Weights of a small class-conditioned image diffusion model: 7.9M parameters, activation gelu.
Rows from block 7 of a small class-conditioned image diffusion model, named by matrix and row number. Rows with one number within an expert belong to one neuron, the router's apart. Each number is 128 + 32 x the weight over its row's rms, rounded and kept within 0 to 255. All counts start at 0. Numbers have three digits each.
After each expert's rows are labels from the 100 images, of 14848 (inputs lightly noised), where the router gives the expert most weight on average: "colour at peak" is the nearest of a few named colours to the mean colour under the peak. Only what is clearly more common there than usual is listed. The data: photos of arthropod specimens (BIOSCAN-5M).
# router: router (model.blocks.7.mlp.router.weight, 32x160, trained with AdamW), inputs 0-79
# up: expert up (model.blocks.7.mlp.up, 32x80x160), inputs 0-79
# down: expert down (model.blocks.7.mlp.down, 32x160x80, transposed), outputs 0-79

# expert 5
router.5:161159146132097144085118174115174140077165139113159086107068117161176102114075130125130106077154093105168100157132155156115156093143163181160093107133191161153154165177091163144139137120171109120155109132150210124125138148141134106097255136
up.0:182091116183148096085149128110119167130116132087175152106149121148181180133107128137089131126127127060133145111095164158180179171134134140091176153081125067140184111170149152149120191157156105169110090053100099157136118130110143095148141187
down.0:095123160149213182138165108102176121138141069064066144132132092169126105127207114146106126090134091116150056132142080093107053095095119156090098146179057188115137059156171151092111117118108123130131148201139147108118136072114119128128120129
up.1:132134112124145120156099146069134127153095182101086112139125112180136118169079103216117123133152151139160100150125084076097153167108146154126094101123155026174113104116124164149140196147099143146124178114181147114142062130157102106125133158
down.1:119130063131098079113066038159124171146176116122145128137090060171103103117153131109154040107128146192108099123152082111052148112093201087180073173128114136146130215131088100138091050108129129133111165130118125165142116145099145169143142174
up.2:101095127133088131114128106120137158154131183129180132160145114145179132100104134134204147135173142190144144136168115147117122161124100192193098164112133087121120170165136158159133169166110104163109162159080117082219121138174099180096145176
down.2:154157115089138125071161086114102124148109140129090127171094130144096109116160147092090109114175087077109149154130120133150106102084099098157151060124120104159151132120176105166129170062122108126088105134133100126121137169076130113138102098
up.3:124087178086127106109093117073159164156183119170160166128155098082110137141152063102152112127157159090195115159128135127123158111176159115170049113143132135122150144090115113129141118139140126134140058121146201135171053113144084159151161171
down.3:117092178116170138146103140121146145172139136091153111129127125159136093160148123150164150145112130233116102112115086176142174127156118105119232160149115102108104144146103090123124152159159117083164164155120163100108154140137138124013129106
up.4:143108169093123106162107088140154124130086121133108134164164188106127131164091175121088135182089139158100095100121153109148144166156174190149169158128103136122159172163092175156134043104158152099080117109110147087119067149118097126157097154
down.4:111106130165110151185102133167199088141119129055049154184141090121169110077085171127215114121121065132134146107134148103137129105133142102154210124154138124178144153109144118108139143188126098153094117152121176102118114086161144145079194115
up.5:173180091127100164086130114117120119121147115090103194159165099083186099121133083073180166073099174154158144085080105160163151198129081108134098078105121092155119103074113145139092152147099144080136127142131151180129121101149135138157138178
down.5:115091127105107094135103095177118076141131204076155193154137104138100177133116084068152106117175088154134152107082120196133095165130112154096160122107164167128159122167171114095130152134122149070142168108089209126111166190099133135179118030
up.6:132109140150161158143148136169163151154150138148157150138111095172180070105158123103135116132147130177109106131121104158162140076138067182096205166149139064128101154153108088133084136092091140017130082123152068145104119159084153104054139116
down.6:094098121158113134146114143155144125122161162179109119085075107142110110120087082086120130090097135121114140134166169175139107107201081092047106106172082128176160168130177122128063114095155094151115138155097101155138098123099098102095143087
up.7:154084139180124126105123060093137115100172179130062148131122091165178151119092067118130159139146137116107140164128105107164123135126078105181150169091088131208219139133161138157090150179108101102127124117114144175103134148088142149101120136
down.7:053129099083116084190148170134087097135124100194149162105187118167146137151172130112098085090117161135118153134106094154103155148093113152120103098162137158110163108141150159095190122148075118162079086137126106166170170154174138122127137104
up.8:120152163091115083125150131212152130180080071153108197091140128112130098116069172165074141162162158115135122167167109100110122113165125159120096139109157147140135133122161159076154009113112148136080079142096114128086086113136107121133121106
down.8:103105150139113065134135131110153128132136170114111143059129125161112133060104139123150149123118160127130144098116127090192101093101101087142155056110124161124160161132149088186130146134171103100161095182162130141106123045116139164126136101
colour at peak: pink

# expert 7
router.7:083150123085147134129116080088161151158110106152132142100161151151145138066120124149078101136152132144076185121149159153138103136085097087110124151085171169120089141158157088150113186078089076154111144102152135087180198106078091071189070086
up.0:120216103092129147164084096116069140152120176098127131079104091200093124126103134122191133111139112145168116144192121177110060129202112096108142108122185120109106064099129112131106110113113168123148088158097076129116130145129159127135117159
down.0:153142167121150130145156120112094156185130148164125132115109122048121093057131161082132114082149080081125106178094081128173152086067118145061104070060131100109191141186111113127134150146117089102118150119166143132156123091123075097119103097
up.1:185154142117078130134125079132150127038165078139138087141137065060135092158117102170136158120121154115090121146126106198151137099144146162163141156115125092089096132141135151124093096169118152131125116142139128153111109090121070177111143149
down.1:105158163141149138082076221076148112131128095138127052121119176121060148091050191165089100104141117136144138168095133075152192137127128135144137166183117142154116118039138096145155131115101145125145175114190107154115159114148116154080130201
up.2:109132100125121099141141128119099136135135144128176052119086099111111150139072097161078087101111111145120117167153134178104079190116149139021145118119113186089103161119137148146186139129068129141156176153118161071158150131080182096203106135
down.2:104128121177255144122076153146100108120174128124097158143125129139113094123077119212089145130154063107163137110168163086167133150139156146135141145177122084124200136106164115145119097121043128138132123117164155121150126125139103128114148255
up.3:102179164126165121127157108115127126151138108135054133114109129162150150134082143116128191141102185177109132153199140154109101156198077126132178074139171137106127084182122138126085167178119177097169116094153141106164106145171141163127151090
down.3:168088109113071104140135097210127136127101168159072147077157099074111140115131110096155134116059111172142191130115128128138177079132124123078128146101150073139127150150124137163169170141160077135094153090128092180144160050137110147112103151
up.4:128134071078085152159157122130114163114155141148116138100101140156125083174080139165158174128111139130088137178139094083097170104116152186143164085101162097094142122088196161142090114088106148159105134183105124049105106133158153144095149164
down.4:158115087133191138139126161099131180104096122106140160155110092125128143080109168124123119136164109053236152122152096113150119162075158204099173107071149082075110119080139085091138108136087160130122091132127087151125148125083110146169124157
up.5:161119153152079117118077189131108131125095087159095140111085169164153098169067034153135136169071133121142095075157099088133090140120083132061151095156139187143133109080066151138135121136092087173126211108130151162113104081146145140099191130
down.5:093159125107075101053112133100156180084079116149104153090111154132117137153149082094079106116143170137075142081092149162143169135107146141131072105107114102183107156083093121165112168120134142137098168130046115171120092059127113198128151100
up.6:117126111174144153090146096182112166074063088130136051139196150191109156134210121141121101131088098114156130081139209106131111088147154110116153125136095176136111135076133090149118145120161144126138130139110116135154092163197171170079108134
down.6:130060176128146167169161114090082104114128175143084109144110094107070083149147159135102148120045144121147123106126142127087109123112086138150139153120102102075154121133127079142159114130112176136131155193121141109062143093159156121133125159
up.7:114135127161113134135146068215149100150227201122124187108122141133147109105132152128175178129149153127078116116108177087163181079110131101140134141140148144120140086147103094148117115111083088133141151140120086098147143142147131189112158163
down.7:082085138180180131162124176011063189040099109106149181077109101096152100185104089099101110120136144149146146108097143083133107115121055153183144146143097167084123119120114117185094058161119141072061111139104140096149110131100132152185139170
up.8:139098104131162063100109165133147122108124186160113073159078122102130137107108167173066088074147140124142133093084151115119096175085121150067135144106130117118097148111131089155115149098093128113153137121114132081188174068099086123186137137
down.8:091121126140202162106119152064104153092141078150126116077121127108098115138125135187084155131148077165130145130125170118171139133130134179113149157139084127075140144095156120117126122133117180111129174168140119113160135187135137106167111255
colour at peak: grey

# expert 16
router.16:141165094059072082115104137133123100149084111130122149069148120184170123120163131105079114090150155181076131152143125088142079115076105111171173158173154147143161092186153156153099133141153086136138120102092126169120155165163067147109223128
up.0:115114140198156144111155065139099137190155137148140104159118179151125145177117145131166201136089049157169193093136173070054175154119157127124167153140161118130094164119091167068135199110125167102124198135124098142126168161156106122053078093
down.0:164166124079178151081138126119144136087114146117094056164151075137166136150168087113067115129137087161162059155107107123162130097073156059108092105154118160168130105134174096227118120140203121100148101146115168116120106108168132128138136193
up.1:159191076104156087106158096107102194136179129100129128098078178107121168133133115165154104146107135035131116068146096160135168131159169099089141125094153084173126126109132191175161084125121092147132143163184101103101124132082154152121151175
down.1:060165108120138110155163131113152101142113134180115154139149110123104164150146202068120114093156159200147097151152139122132161110086091136117160134158073169114096097102140089150110163111143116170119103140089111137150179140199134128089118073
up.2:144091136108120162154146100061164146159160172095115111179172112160129101150150165118074175112146130134120094108141174137089112110145149130101125128138139099139157139103110160165131117068168171138123151127110070084109137113070088111124158126
down.2:101101144132087051115133128103097115093123130134110095183106121152173101163136105122174111151116141147127154136127060205174106142148109131138098115142148193165140163142193136112097128158098088153116184099094159120087200119122083141139071205
up.3:126132137149137103115123165176190154112159117146158153151163151163147160118136163095103134154131136126150154102081045121147186091155070174102155107111137126111137138077151183178067126138073118068140077184103159115137109086160182149144140205
down.3:205183122183105111094141114100102051102158131138158154079141177118225063138181119086113085203123194115173144159170108108196078126132179148141120168151158151153102144153127150154130112102124116136119210194116094162168182109103132139095108108
up.4:094105182154116158154119184136133089124140143137084184147120173105104132155069169142164111108119110127100086121137070175053105137117139124078159113167105086115125163191075133186112102151140103138138129163103125106149119111145142117127069110
down.4:141132125137138179094125122104160167161139095106190078138093071080175165111093102092073162112141127084185169118162088135159116176130103147090094116121092175075137122142115106152179156087081125104147167150134125083114134126112111144156145119
up.5:161094110133183168172137077158100101112133166162156120176182126117120074129176117166126113109126166133143090124132188144140171121074145126145089114096164114101137114150111115112143019104055141125156159175135141116162093211173117109152180131
down.5:125173152067109099078132143138126125130162093085099115153124148125152138071090104087210091121162135139133125083145095185173097141127095152208140110182119129182095156124132140153107194136161109121128107099120103159120170138140165152134124136
up.6:076156173178109132111105114144138126163133128139166147151113138168154163116099066149175167117104111141089163098104133157116117153153061143150141110145106161134184117101138127082135141146146104133123155168105198193104143139176088174149151133
down.6:158125086122145117090180119126114102108072095170137125149160140091097141124113178116116116111110144193121148156138089111161122111031134101141179122137117164117091139145134103167149136096180199144107122106138112111132117141140149082123141080
up.7:160077128174116166122148052140130140134150163163170145115129168107195148158134165187170105149123083132096146141115108107089156145144160130108110132129111119178146126162115116177101149156099097105078109154145180121125091151148113223101150214
down.7:069126093121086121128107158182125090080119125170160150123141186110128157179116182132089184098155121142137158130149140151203156110133118184089137108178171165130100159153102126136134135083141092145166118064137093149156113132152081195096098153
up.8:077158113148098088106116118042093178111070131147134142175137141108128090094090130062102147125125139060096127107091174153176164157196155087090083122104120080110159139116167148140125103137109150101112115154136148131144162058162127077083127107
down.8:196116120066103140183169146112167129106142093111149120162109070164132130169118144164112134080123106112125058159135118073057105090110184075069163116140060101141189121135088149157185128102142173125086148114093112127089154142134091145146142140
colour at peak: pink

# expert 8
router.8:162102116112108132127167159079127197174179104169217144089185134148155137138134157091088124101099166107103101114103096091061128047132073132150168117165164180091113134152097116106166097116124154116103124172130145139140063117100161148120152132
up.0:109119139128115112150095136086098113097152138146134186098086116150133180119130078079047137161140104128199053159087143176148121145112134181121122108130142099132129160021109101182075097117127107104131166090163174159126092103113161107128087130
down.0:138144105110184138111176147193157140161126204126112109162150122166161170096130143197072124100130134126119127147110149102135151117081104089095090172135087127172137129171103088037046097155134169088111100103125064105117129148113110155112130120
up.1:149153078124140095090119147118152147120141138112065194125129119166192132136127198132077130093121066123184200094112151094117056130124154083129140122172092131143102114120070131125133146203133143087084149096146086116156075078165145168086128185
down.1:205173123125130164191134131114158140166199078122133112120127144098156080105118125084144133098124098107098110156120079140076119158152128089156092135162167102106063157146159183093179103100150111125170118162142098134086143139168137176170092088
up.2:115126119144116145125134139160134139154077096121081126126113210069174116153172125128138164099139145126147124137172140095178158122115133076120135132143084154140180163130144180151122125077155090106131151192158096158170128147117078204126099105
down.2:067131084087139147138121142069140123154112121139113109119151093145116134144070155095072034145174129114160141093112143144121119125170233131123082179095172049093114075090129165124154126140062156170138142146135132091101130122151098088100123117
up.3:068098125135148116115181156091135138165154103116113097126129155169134100106171140143139126175162174125111085175117170129121146127079119146062191090134137167074122149056062119110106071181190130157154093107174115119183157175126072107132082096
down.3:112138148147132111101135168183109138052123155110121133157101126044150085138059126121082117088102127165148175107162116141130109105111135177090105142122135123135108143159150136105147163153128096120079119094102145127080130089084153189145137134
up.4:080138137160090074207119155107079140181145140132136175080150089155124145080129118093161086152065154131140081118121089177108113077124142140169099097182096132162194117125125178144113155128143130153102164119178089123144096128120110105127164112
down.4:123105091140153057091105081135126133148127063115109116157167120142186131138056087112165148126161103134157114126122098133130153113120102113124113100046071128142080190137111176119157161090094146127124121107122067125135130132076119138145137164
up.5:128083086157039129105207142118138150036096118164142131111123112106102129064084061114141112110141174138141125115142198124148164109119150089084091114091148113141115164182124192091205108115093134113139126145104070118181194117148128116120165077
down.5:179127098134152150120122136165109064133081185197067098120151133083149165122109068171189133091094138130110092093119171118142147128134109113159159118104101130133134079095097115147107062165124152099071080138073147097115123143120166148080145142
up.6:083070151089136172090056128088153104221183110163163098175103129137110143148131092108102115165168088128065062159173202103113125160068147175068136127166124159138121082118094128119118141179151165151144114107121098148088160127131120109111157155
down.6:097109126195139121159138134133130106059179136113148140156147157168102175140081115159104119119079104195136102100137109125120156144172108146140152121122149123128155102059155078115104101113123123161108095169140133174163096170142160197088101127
up.7:083091108143125128074166097147147197122168190129093148184188121113155163138113099165205149103087100090134113110108162098090156155195131101167118066121077112141095131108114141087122182201135130115105164148105069114160084155159110152195111102
down.7:120147100082128152170155143147177113136070048117148111130115151117176073136156135124098116125172136153178088072090134124101139109120126137135072090151143120111112108156162129138204082124122137132140159131141188116085179111131131153124143162
up.8:116107111129114182125123142092097161122115154124104136113096168127134139141126139124117109172178121094146099096143057172110166156109116085128234143090086126144115137155094102079162185123177144115149132102159165119168117134090169116092149123
down.8:113084166113103114077100153081114102191131125116069155103143125150149067090095109162122147111119088095108126083101185117175159178118069098106119166082092138082122110100119198188080116180098153101081134130096127143118130125114105105159083185
colour at peak: pink

# expert 6
router.6:134151100143122149126179158103093145089122076075130101059092135167131161111192148122122085048141146150117153112173127142078146114130158131162089083117137169151153101137083129127100129157129160077139147148074123158088142105165140131125212152
up.0:131155159065110108113139145156095179123135167137179086161134103124187082117090168122179117096098151163124084075115115097144131158067100154146162172129143119068135151121140085108108118133145097111166095202159143165152111173227146157124109149
down.0:136158117116114105104100107117162069128132114103127132125117161057124076113085128114155127112142157116156155177134180114156122141129148090139133142138145133161078077087127187150124087045157151086111151133085123117177117109104099193118154127
up.1:166150166144164156177109135114112182099118068087126129124165117203122145120127153123136111069099172141151105155152141064171175201122077122115193115107140122131149144097148152144055086094127091110134149104123097148125133184133100173070126117
down.1:079109105073051103083099137140133114109160147127095095144143093090130089113053117097111128137123108120107157124173155154095115134130160100120149152099162149132159130128082148102142188178113129166117085060194175130138141135159120083181120082
up.2:080162096158075132062134161137137123102149108162142191178092130170147107098092129125097150147088109168142153177134097134129110178141087114067129140167095155165119119137139216101077074109056097116131151139110126149112168150083078153081098096
down.2:177114143092167107146164151111155163136121092152103124094171138148190128143119098126083128132111138102088122126110138155172144099082198217159107113178144154109135137111130132120138170123153120106089149137140108115163149122118121107129090063
up.3:161084123126096166110150063086078112154150112063131168171134136104067087192065092111091150099082085152045118141165180114125119162119107161126160185121102150145084159115151151072174176140149124108076159148071136164128136120132129169112140089
down.3:104149120111068163121132116157091172101134152131093107136131065129101108095209185143092103144122184108105190161121094173104120110112128119161156126174108131185120075140142113118114125089182129129167108180128109098162171140079125134173078144
up.4:125062121138167167151158148160215125173061129150121120140152147103126187114091141085095106174056109142184172128143142121127160132193110093127211141117131099159148093146131173174094078093139164118139093127092038106186128173074152131108105187
down.4:219112090084132182137170090114089113111106116128112139185176106079151090151123157151116169136120083129121087082169173098092134119134123132127141150190112113148111088113090127144170077094108162169102096123099161162169101128088108132098096172
up.5:131160169154113167138158123166104130159069173187190138144156075151148140107112161048151123160135107131137101099175125086127123131166135128091121119119167099081111111201157145138169084128092146105087105127098164163164129103095089090112140155
down.5:130090103111097133134190134144111080071144131153143127161089134118142095090179166168146111132146107139105092115124169079117115157116126141133234164141104164139098118138082128120131138154078147077103024075156071130181123177166138094123150170
up.6:102081060182127134141084175126125109103106146129138155104194151114137164172170126135082153167086112132113139146088076095101100185094146176163130052149083186147142114146160096136114102147067151109185133133156152138150107104183112124146079114
down.6:179135138035101118157148088118136127106173140096171131068132146138115110083161158148136147116073127046150158146084131175109154154136137172097079123100082129107092121076154095142150164161120130048154117151134119136147131061174140080132165148
up.7:168143125152132119185162112115119194095086116128103137095161153107124105095152126063135192133131112116083130187171127110155185120159132156152121184107107108133176156162161136113138140152124122172151056114045091149148108115165125155061145125
down.7:136123101121150108130161157118115116134114179098141151094132166126081089110147190114124115133054140155133093136098114207130096149159098094168129168165093181114067126086123150119106113105187131164105128135185140126135169089124135124054131179
up.8:142089159112093047149165175110213103108109158118082139139106128147110140092112105114202158129038133120095124195108126120160152105126161140143137136152095109121087130125080138179084084157139119098193149129097123123133099101133149103030132156
down.8:124156095176150110093087124128121134112168125105175106134096154145085113143121179159176091173160153081104108182152121069135143109119112167152152161139152115155179159076174184115120111113134154177130161159132104117134101136106082077097125145
colour at peak: pink

# expert 29
router.29:150159079144144108085124090132073134127095158166156107105141160151089097119177118129132129147079131077085110127084127144163174122119130092125201124176150114181101081188118116102102174118137116106142202111113094113144113214153084123110154122
up.0:070115164164177108103134172164078129104164158142125066162140135109115154160096067140129098127121112124192112126141104112158150163104112113142131087165128122139121099102130120116095139151091105128120161179172121175196104112156112102212174173
down.0:150115104079137112159136125117095118216132111164122153124118134133108141098154132138162121093183062094107183147060105164103074096156135103136102134122122161176144158151131064178120122097142134140119072155088090153116115147058100144081065046
up.1:096117138159142143112209073098110090141152123122112127107088140153159120140128126121117167131166110212105081129099195074152164094123118089113102063151135086162125169150126132109110146081169127125097140115143097143120165106093095128157107181
down.1:109107158165149126145051171091157125195166156077087122158108112168117138134143081198163104199067141129112109147117148127140160143145090086106140181101077130092114140133113131136153168166126109155097114171120151141148163094116158118116132071
up.2:140167092065129047151075135150127161126137133120148135131177083066083146124128077181153126132129123065096156210108078127142116148161098084069092152125094148131067111137118159056167162156177143147102140162106116142138093139135086097125093114
down.2:083144093142135156122187081107159067142120091065112103119139143122165144128140166121135162095142189139179148147163115115120165050057134184139104128179128132170127113086076201170078133182122083094090172139139140161151117085122124171178078164
up.3:144161126168111176152207115176135098081130169088105051125127171096126137142140116174111156063119091083073121155106142092121110138167151128141120160102140144181110154094087100121123144178120144132132123164082149120131149181175111109170098170
down.3:111112096131133143079123153142151136129147156114095159153157124145086110175115109117111154163099117163095098138136116163137187087125147129094120140174088104082155125099181093149128116150089137104140122120145051124109060160165113101177133179
up.4:141136167199143158137087168143125129128119117196050087188076128105090139180147141189133114151161143112131134162137121115189110128154151121169125076101135115144106142123128172147122120146172089085090075175165142173140121112134086076177068186
down.4:070150131083177137153153146137166147161122138156124080108097154142100133073122111146151102187190105151101120110139128128064127159088162082076152105176092160099134105172138087123121145188161094097153110128189152100126102132139120136094158150
up.5:119118121123128187095158127097122140070136091112144099127145140207155140080179105170092199154178080154135129136113150147123152143158121083126111092116101159137163126103093117119185117113141119115131136177068113163087096106133084163094132132
down.5:092139122148100148145162162120191148095094118102143146105083180093113117133132161104099084128133141134148123099123209148178137167152104163126145089153179155089164131166094106077078123136156148118131117080114156209132107110149120166145061161
up.6:152081160128151093127154159084137126194132114145124115118071138108175112160127170086097138099163115137091162097107161166110174162152199164162074088081177109125123152118185134131083129135100131150160082125138140149072161054148100132122153125
down.6:099129099136085125140117127158120086105120126118161074128128086110122091117064108163123164169083163131147133116096151167151105194111111152163153112128144115117085100088139101161089129110137064125080142126101176164054173148107087063123160163
up.7:117124146152138023108145132115137113073122166195124177151081134076062112148161150114098105180139145156175132078118104162165079079139031121130140121108135101170118096137120140154127146080120092096097162155147101220158114158102127135100117132
down.7:136134124093105102116091149140127107209137093094098153114142173121098094178130153128194132113116202138111186172144128099112111127145132129084050092116109082121194118127142081144107165158151119145164094149139080103160146118064131094089102091
up.8:108094108112100151114135082124109095124218065157148154134140099109090113043038125115099120169121185085107112104097128173089150170144118138060169135130158110106178124114145109097094152076071149176177115171121152153108136135161139106124145129
down.8:136142112103156123119114128132061124135137122156114132146100107174162102131165061119119123125131141103098119106120091152125108118082115087148199103171110145121161165150110134071195081065075138120115182079176140073192111182125071096064115120
colour at peak: pink

# expert 12
router.12:113204120184097087127127169130074168107150130122107053089137106157174156179110152129122136078086064129151147156101117109069164096172120107136116157132072081132191128195208203156074125155155115169108182122127108080144170155134180101157119120
up.0:184105112117161105117146083095114165107099149145078132130229157160154145127069082118115101154186121132077123135141143123139138164132109074089118211171140113163079132120169167138089081148073095129095097108107090108147109146097155148136096112
down.0:114113166122106136142103089150104089184107135097143138213106113137086108083127119096154152106152158126066127079127155098129106206136142126175111091114155087138060133106068108087105185164151088158127058122097138096130134130129114098105122123
up.1:145137128099157117164116154167129167153125082084144125043076133173155121086163157110160097123053102160149077098116110118116149119158182134099119112079116164145175135115109117117079150105091159077100138106035059130151157140158216135050140128
down.1:150155154132137169154032128111134144116101195129152072094143107107091098155053100116082142129144099136134180116150162122106110140093152085165091115146108119197170119074131075156106138170135126123151119174211142140127110141122145116133116116
up.2:130151158124100167126137082145089139118122143148165065160155061146156109084162116132187193155134119065104148140083050143147151111130084176099119178163102105146198097105168092135104196120083137099107174114115179140122149064130140167150119175
down.2:121164092063180104066109133113096081146117099128135136151118094118121142127119161156146122126055128145044109160157092121117206160172168135092114178130080047118084153124080075149136122111120175129074169188160114105173106131135143123165130143
up.3:179136078148092124149135079197137163096071121136131156146144148098123172115142147162106110140150035088205127167125164171137125102121090102147131103131095163112118073117147131137164071100094140080185170103154157134170068099142102151094144144
down.3:098130131089103171091097136136127104121153089190149190097138117118109155092099163138139072101121140213130103152119116119120072081097160150129107066101100155085107064105129122128155147146211161125138142130152147077132170084161166121136155092
up.4:141045155096162167148129124149173093230119072118050174123166112122137119119099120113153192153164127150118158146133087141105148139140109117129162091144132136123169151167132149110098137086106152131068077090090061131193136105124111099150116123
down.4:151136183189146171158099112108142105115092167116171113165104174172179122131155110135148090137110131162142113105084135111124160108138117085075168207133099101157128124123155099169163116148122151186089088156170148087180091164157166101116102123
up.5:139134087160098137104103165189148160113134100099089194106105074150120123124139113150128093091113180167175118119107151096201089127151130154108071163074095090128114093116134134184156190091121110154111054124150122165070095135099149225134131122
down.5:126162148065105178099114089113152139090105144071069120154152089161161156088125099119122163127122158164070103095152144130089108159129085129109093120072165098100085112111165121197140159138091104095208142101128180132089137125154076166103123161
up.6:125190130152115110061182087122125150156122143165145138097087200112139170107108176108153158124116134141166053108081107131134133122134156072125114128122107123175161187125141123154119135164096137131138137147182162122125101135116133152097113136
down.6:131193128126109107129050154125126126112179163081128095103176081145112176131148105117150100132164143146197100127110145081120052098141162132078111116102104153131136095112133102138170080108170141180099094160086155109206127096131219113138185109
up.7:122137123125169096127141087109139121157138132124130144057186105107113135134119122133120185109118143099137057073133082161114130113193137129116162136077117088117175131141194141083130109166149167171146159112115108089130113132176128132147110108
down.7:130110160109138123178180081162127157154094157149090143152110139089117112116102163129057084121219102172097161133155166097135126124142147142155067120197124112205124101157133162129154143110126163073131142072108107105150125139085072166122150128
up.8:063138132156146142119123142132085100141132088116107182152086109098105111168146165135093141118135115193100138091106108150115169126168177201109099115114137085141137158114141096135118157123113096155159178163095158122094119129140156138129142155
down.8:102138156130147094134080091125133074138158142137147092099108145112077166121125138152199136128106129183128167106107157098117102148145103098157163147138209181127085111145118141072094122136119097119174090105166149108162181121138175121155134139
colour at peak: pink

# expert 2
router.2:115116112169138127084094139125098137162133131107103120132137202161134177126170119173146137093135139081158101139177112139127131162101102084120181096108076134102140092101113131156121091138145101192131160159096129158157153161146115125168172196
up.0:053179098121105128066121127164131135176118086139118158141071165105200120114153118153125070133129141107163096146128157106064112149142122127141127112115091173142095101098079110114144102099119191125089052083122099130099126189121140125100133205
down.0:180064169179138113125113122148096148130121091132149154104106120160120146120111112114163187168160090108130066126140167130169127126104143157168156138149134124127135088180081116093091094176120135148164145141072113142091184148111175086157135147
up.1:155180151115086095153162114127066116090161104158147084101082136130122172120132143128086192080155072084114087117109136159129148183154159145127139200092144137167117159114158126129132094139139126145092092154055146122124101215157151117160168152
down.1:142115135072125122061121159074096117144148127123163139100168196145084152147109095144097147119109218080134149143115136147148087079113129103124162049148130150104187066119094158129154098114143100115140121100137181167129114158115100191073107130
up.2:086133062214125130188145156129113145157122140168138145086123146177175150160123129092227129169158073072131132130083177088146115109186152102107053084194105115180216150097135114154136163086151125145123142152172139103137132140137148207131161175
down.2:118097146080073109087106073166108138113162158142130120169120158155130112133111134091126109137095148196119214130176150174096096192088094119145121174072141106082064153137153135117165093199096095130106086093107173095122141179111111101087099132
up.3:177182155137108118188094142143158117154093100141141110092096070109184132133151133145109165096116133135146123128151178103123087154090153146168137120101152106148098105132105190123124103109129098101115129157113082118128180164134053142078147125
down.3:091105139185156096158064143129096121105117167099139099107096193066129083141082134124146079091158046212155152108105107112108108106112110109160131115152169184144083123083131143169104160090112169065158144157164111133138173144200118137137070097
up.4:093118209210156110140110130140095079152156186122165122121122171125097099194119150145146134077113138175118175094121101148139129075151170139090085102086118084095144106073141095126163119171086081140124064197124153180179098137164156134168104106
down.4:145150149142127093111130195164139135073150123129143103168118067130211142114122157176144118065165077171140109140128160110048108150100142136115097136136106151158118089157122148118110159106150137142115064058157153092122123130122111138156126097
up.5:193041116144148134161155157197125113121176153196191136106133090157139174120115154148120186196121133163139129154094120127148096051117146174140147137070081126141126150084131105156110167159151109127123093178121119109175148123143158166127160131
down.5:107110091166187115190154133157086168102139114159152174125140136153136159100115095144117100107107121114156100068159143064074107166111132095172108170121101144122075099159115124115115151134103162159144132076128126110131046083124151112148094136
up.6:151145146198083118100146135198128142128151042108097161097198161125183102132122136117097116113108162100143165108130193085142124096128109167156120172127091108101108144142105159182106168106146093139101133160156128175122157130139153131127105088
down.6:081184091129118131126136143205187118096075106129068118129160130128077102087116156192110154097191058136185128135118113100119131158085159161098115094168173133149162144136106125078152071166144114121158170109126084114128122133109107149079103123
up.7:199100165145104130094164161160131140169164122141059129178113112103118199178153134087124122070114140154103073113114094085132129085123124108085117166077080120136093138098140132120100070146115192128107133159093124155126145101187086155137128151
down.7:078155088173159121129152147143118124085115141066091150136067113098197086163086138105155131129135063159149133106147116110164108190135136153131103188151147123119166093172098137055108105121121137083183163065183109204125101127115149109105127151
up.8:117110168084155135110147195146098112169106122142158171127167150099125111167136141045125111142180133127119156146113129147150126105135123061150150096120154080122109205143082141099121154173052123101137093190073128139113115169109076151065168128
down.8:068180074163138114115091103124123120158076163162156106117112147087161108164093070179117117139158133145127154138085065141036118094136154162117156160138154073105101117150128155126147141156192183106103122136176079140148109173136145132172129155
colour at peak: pink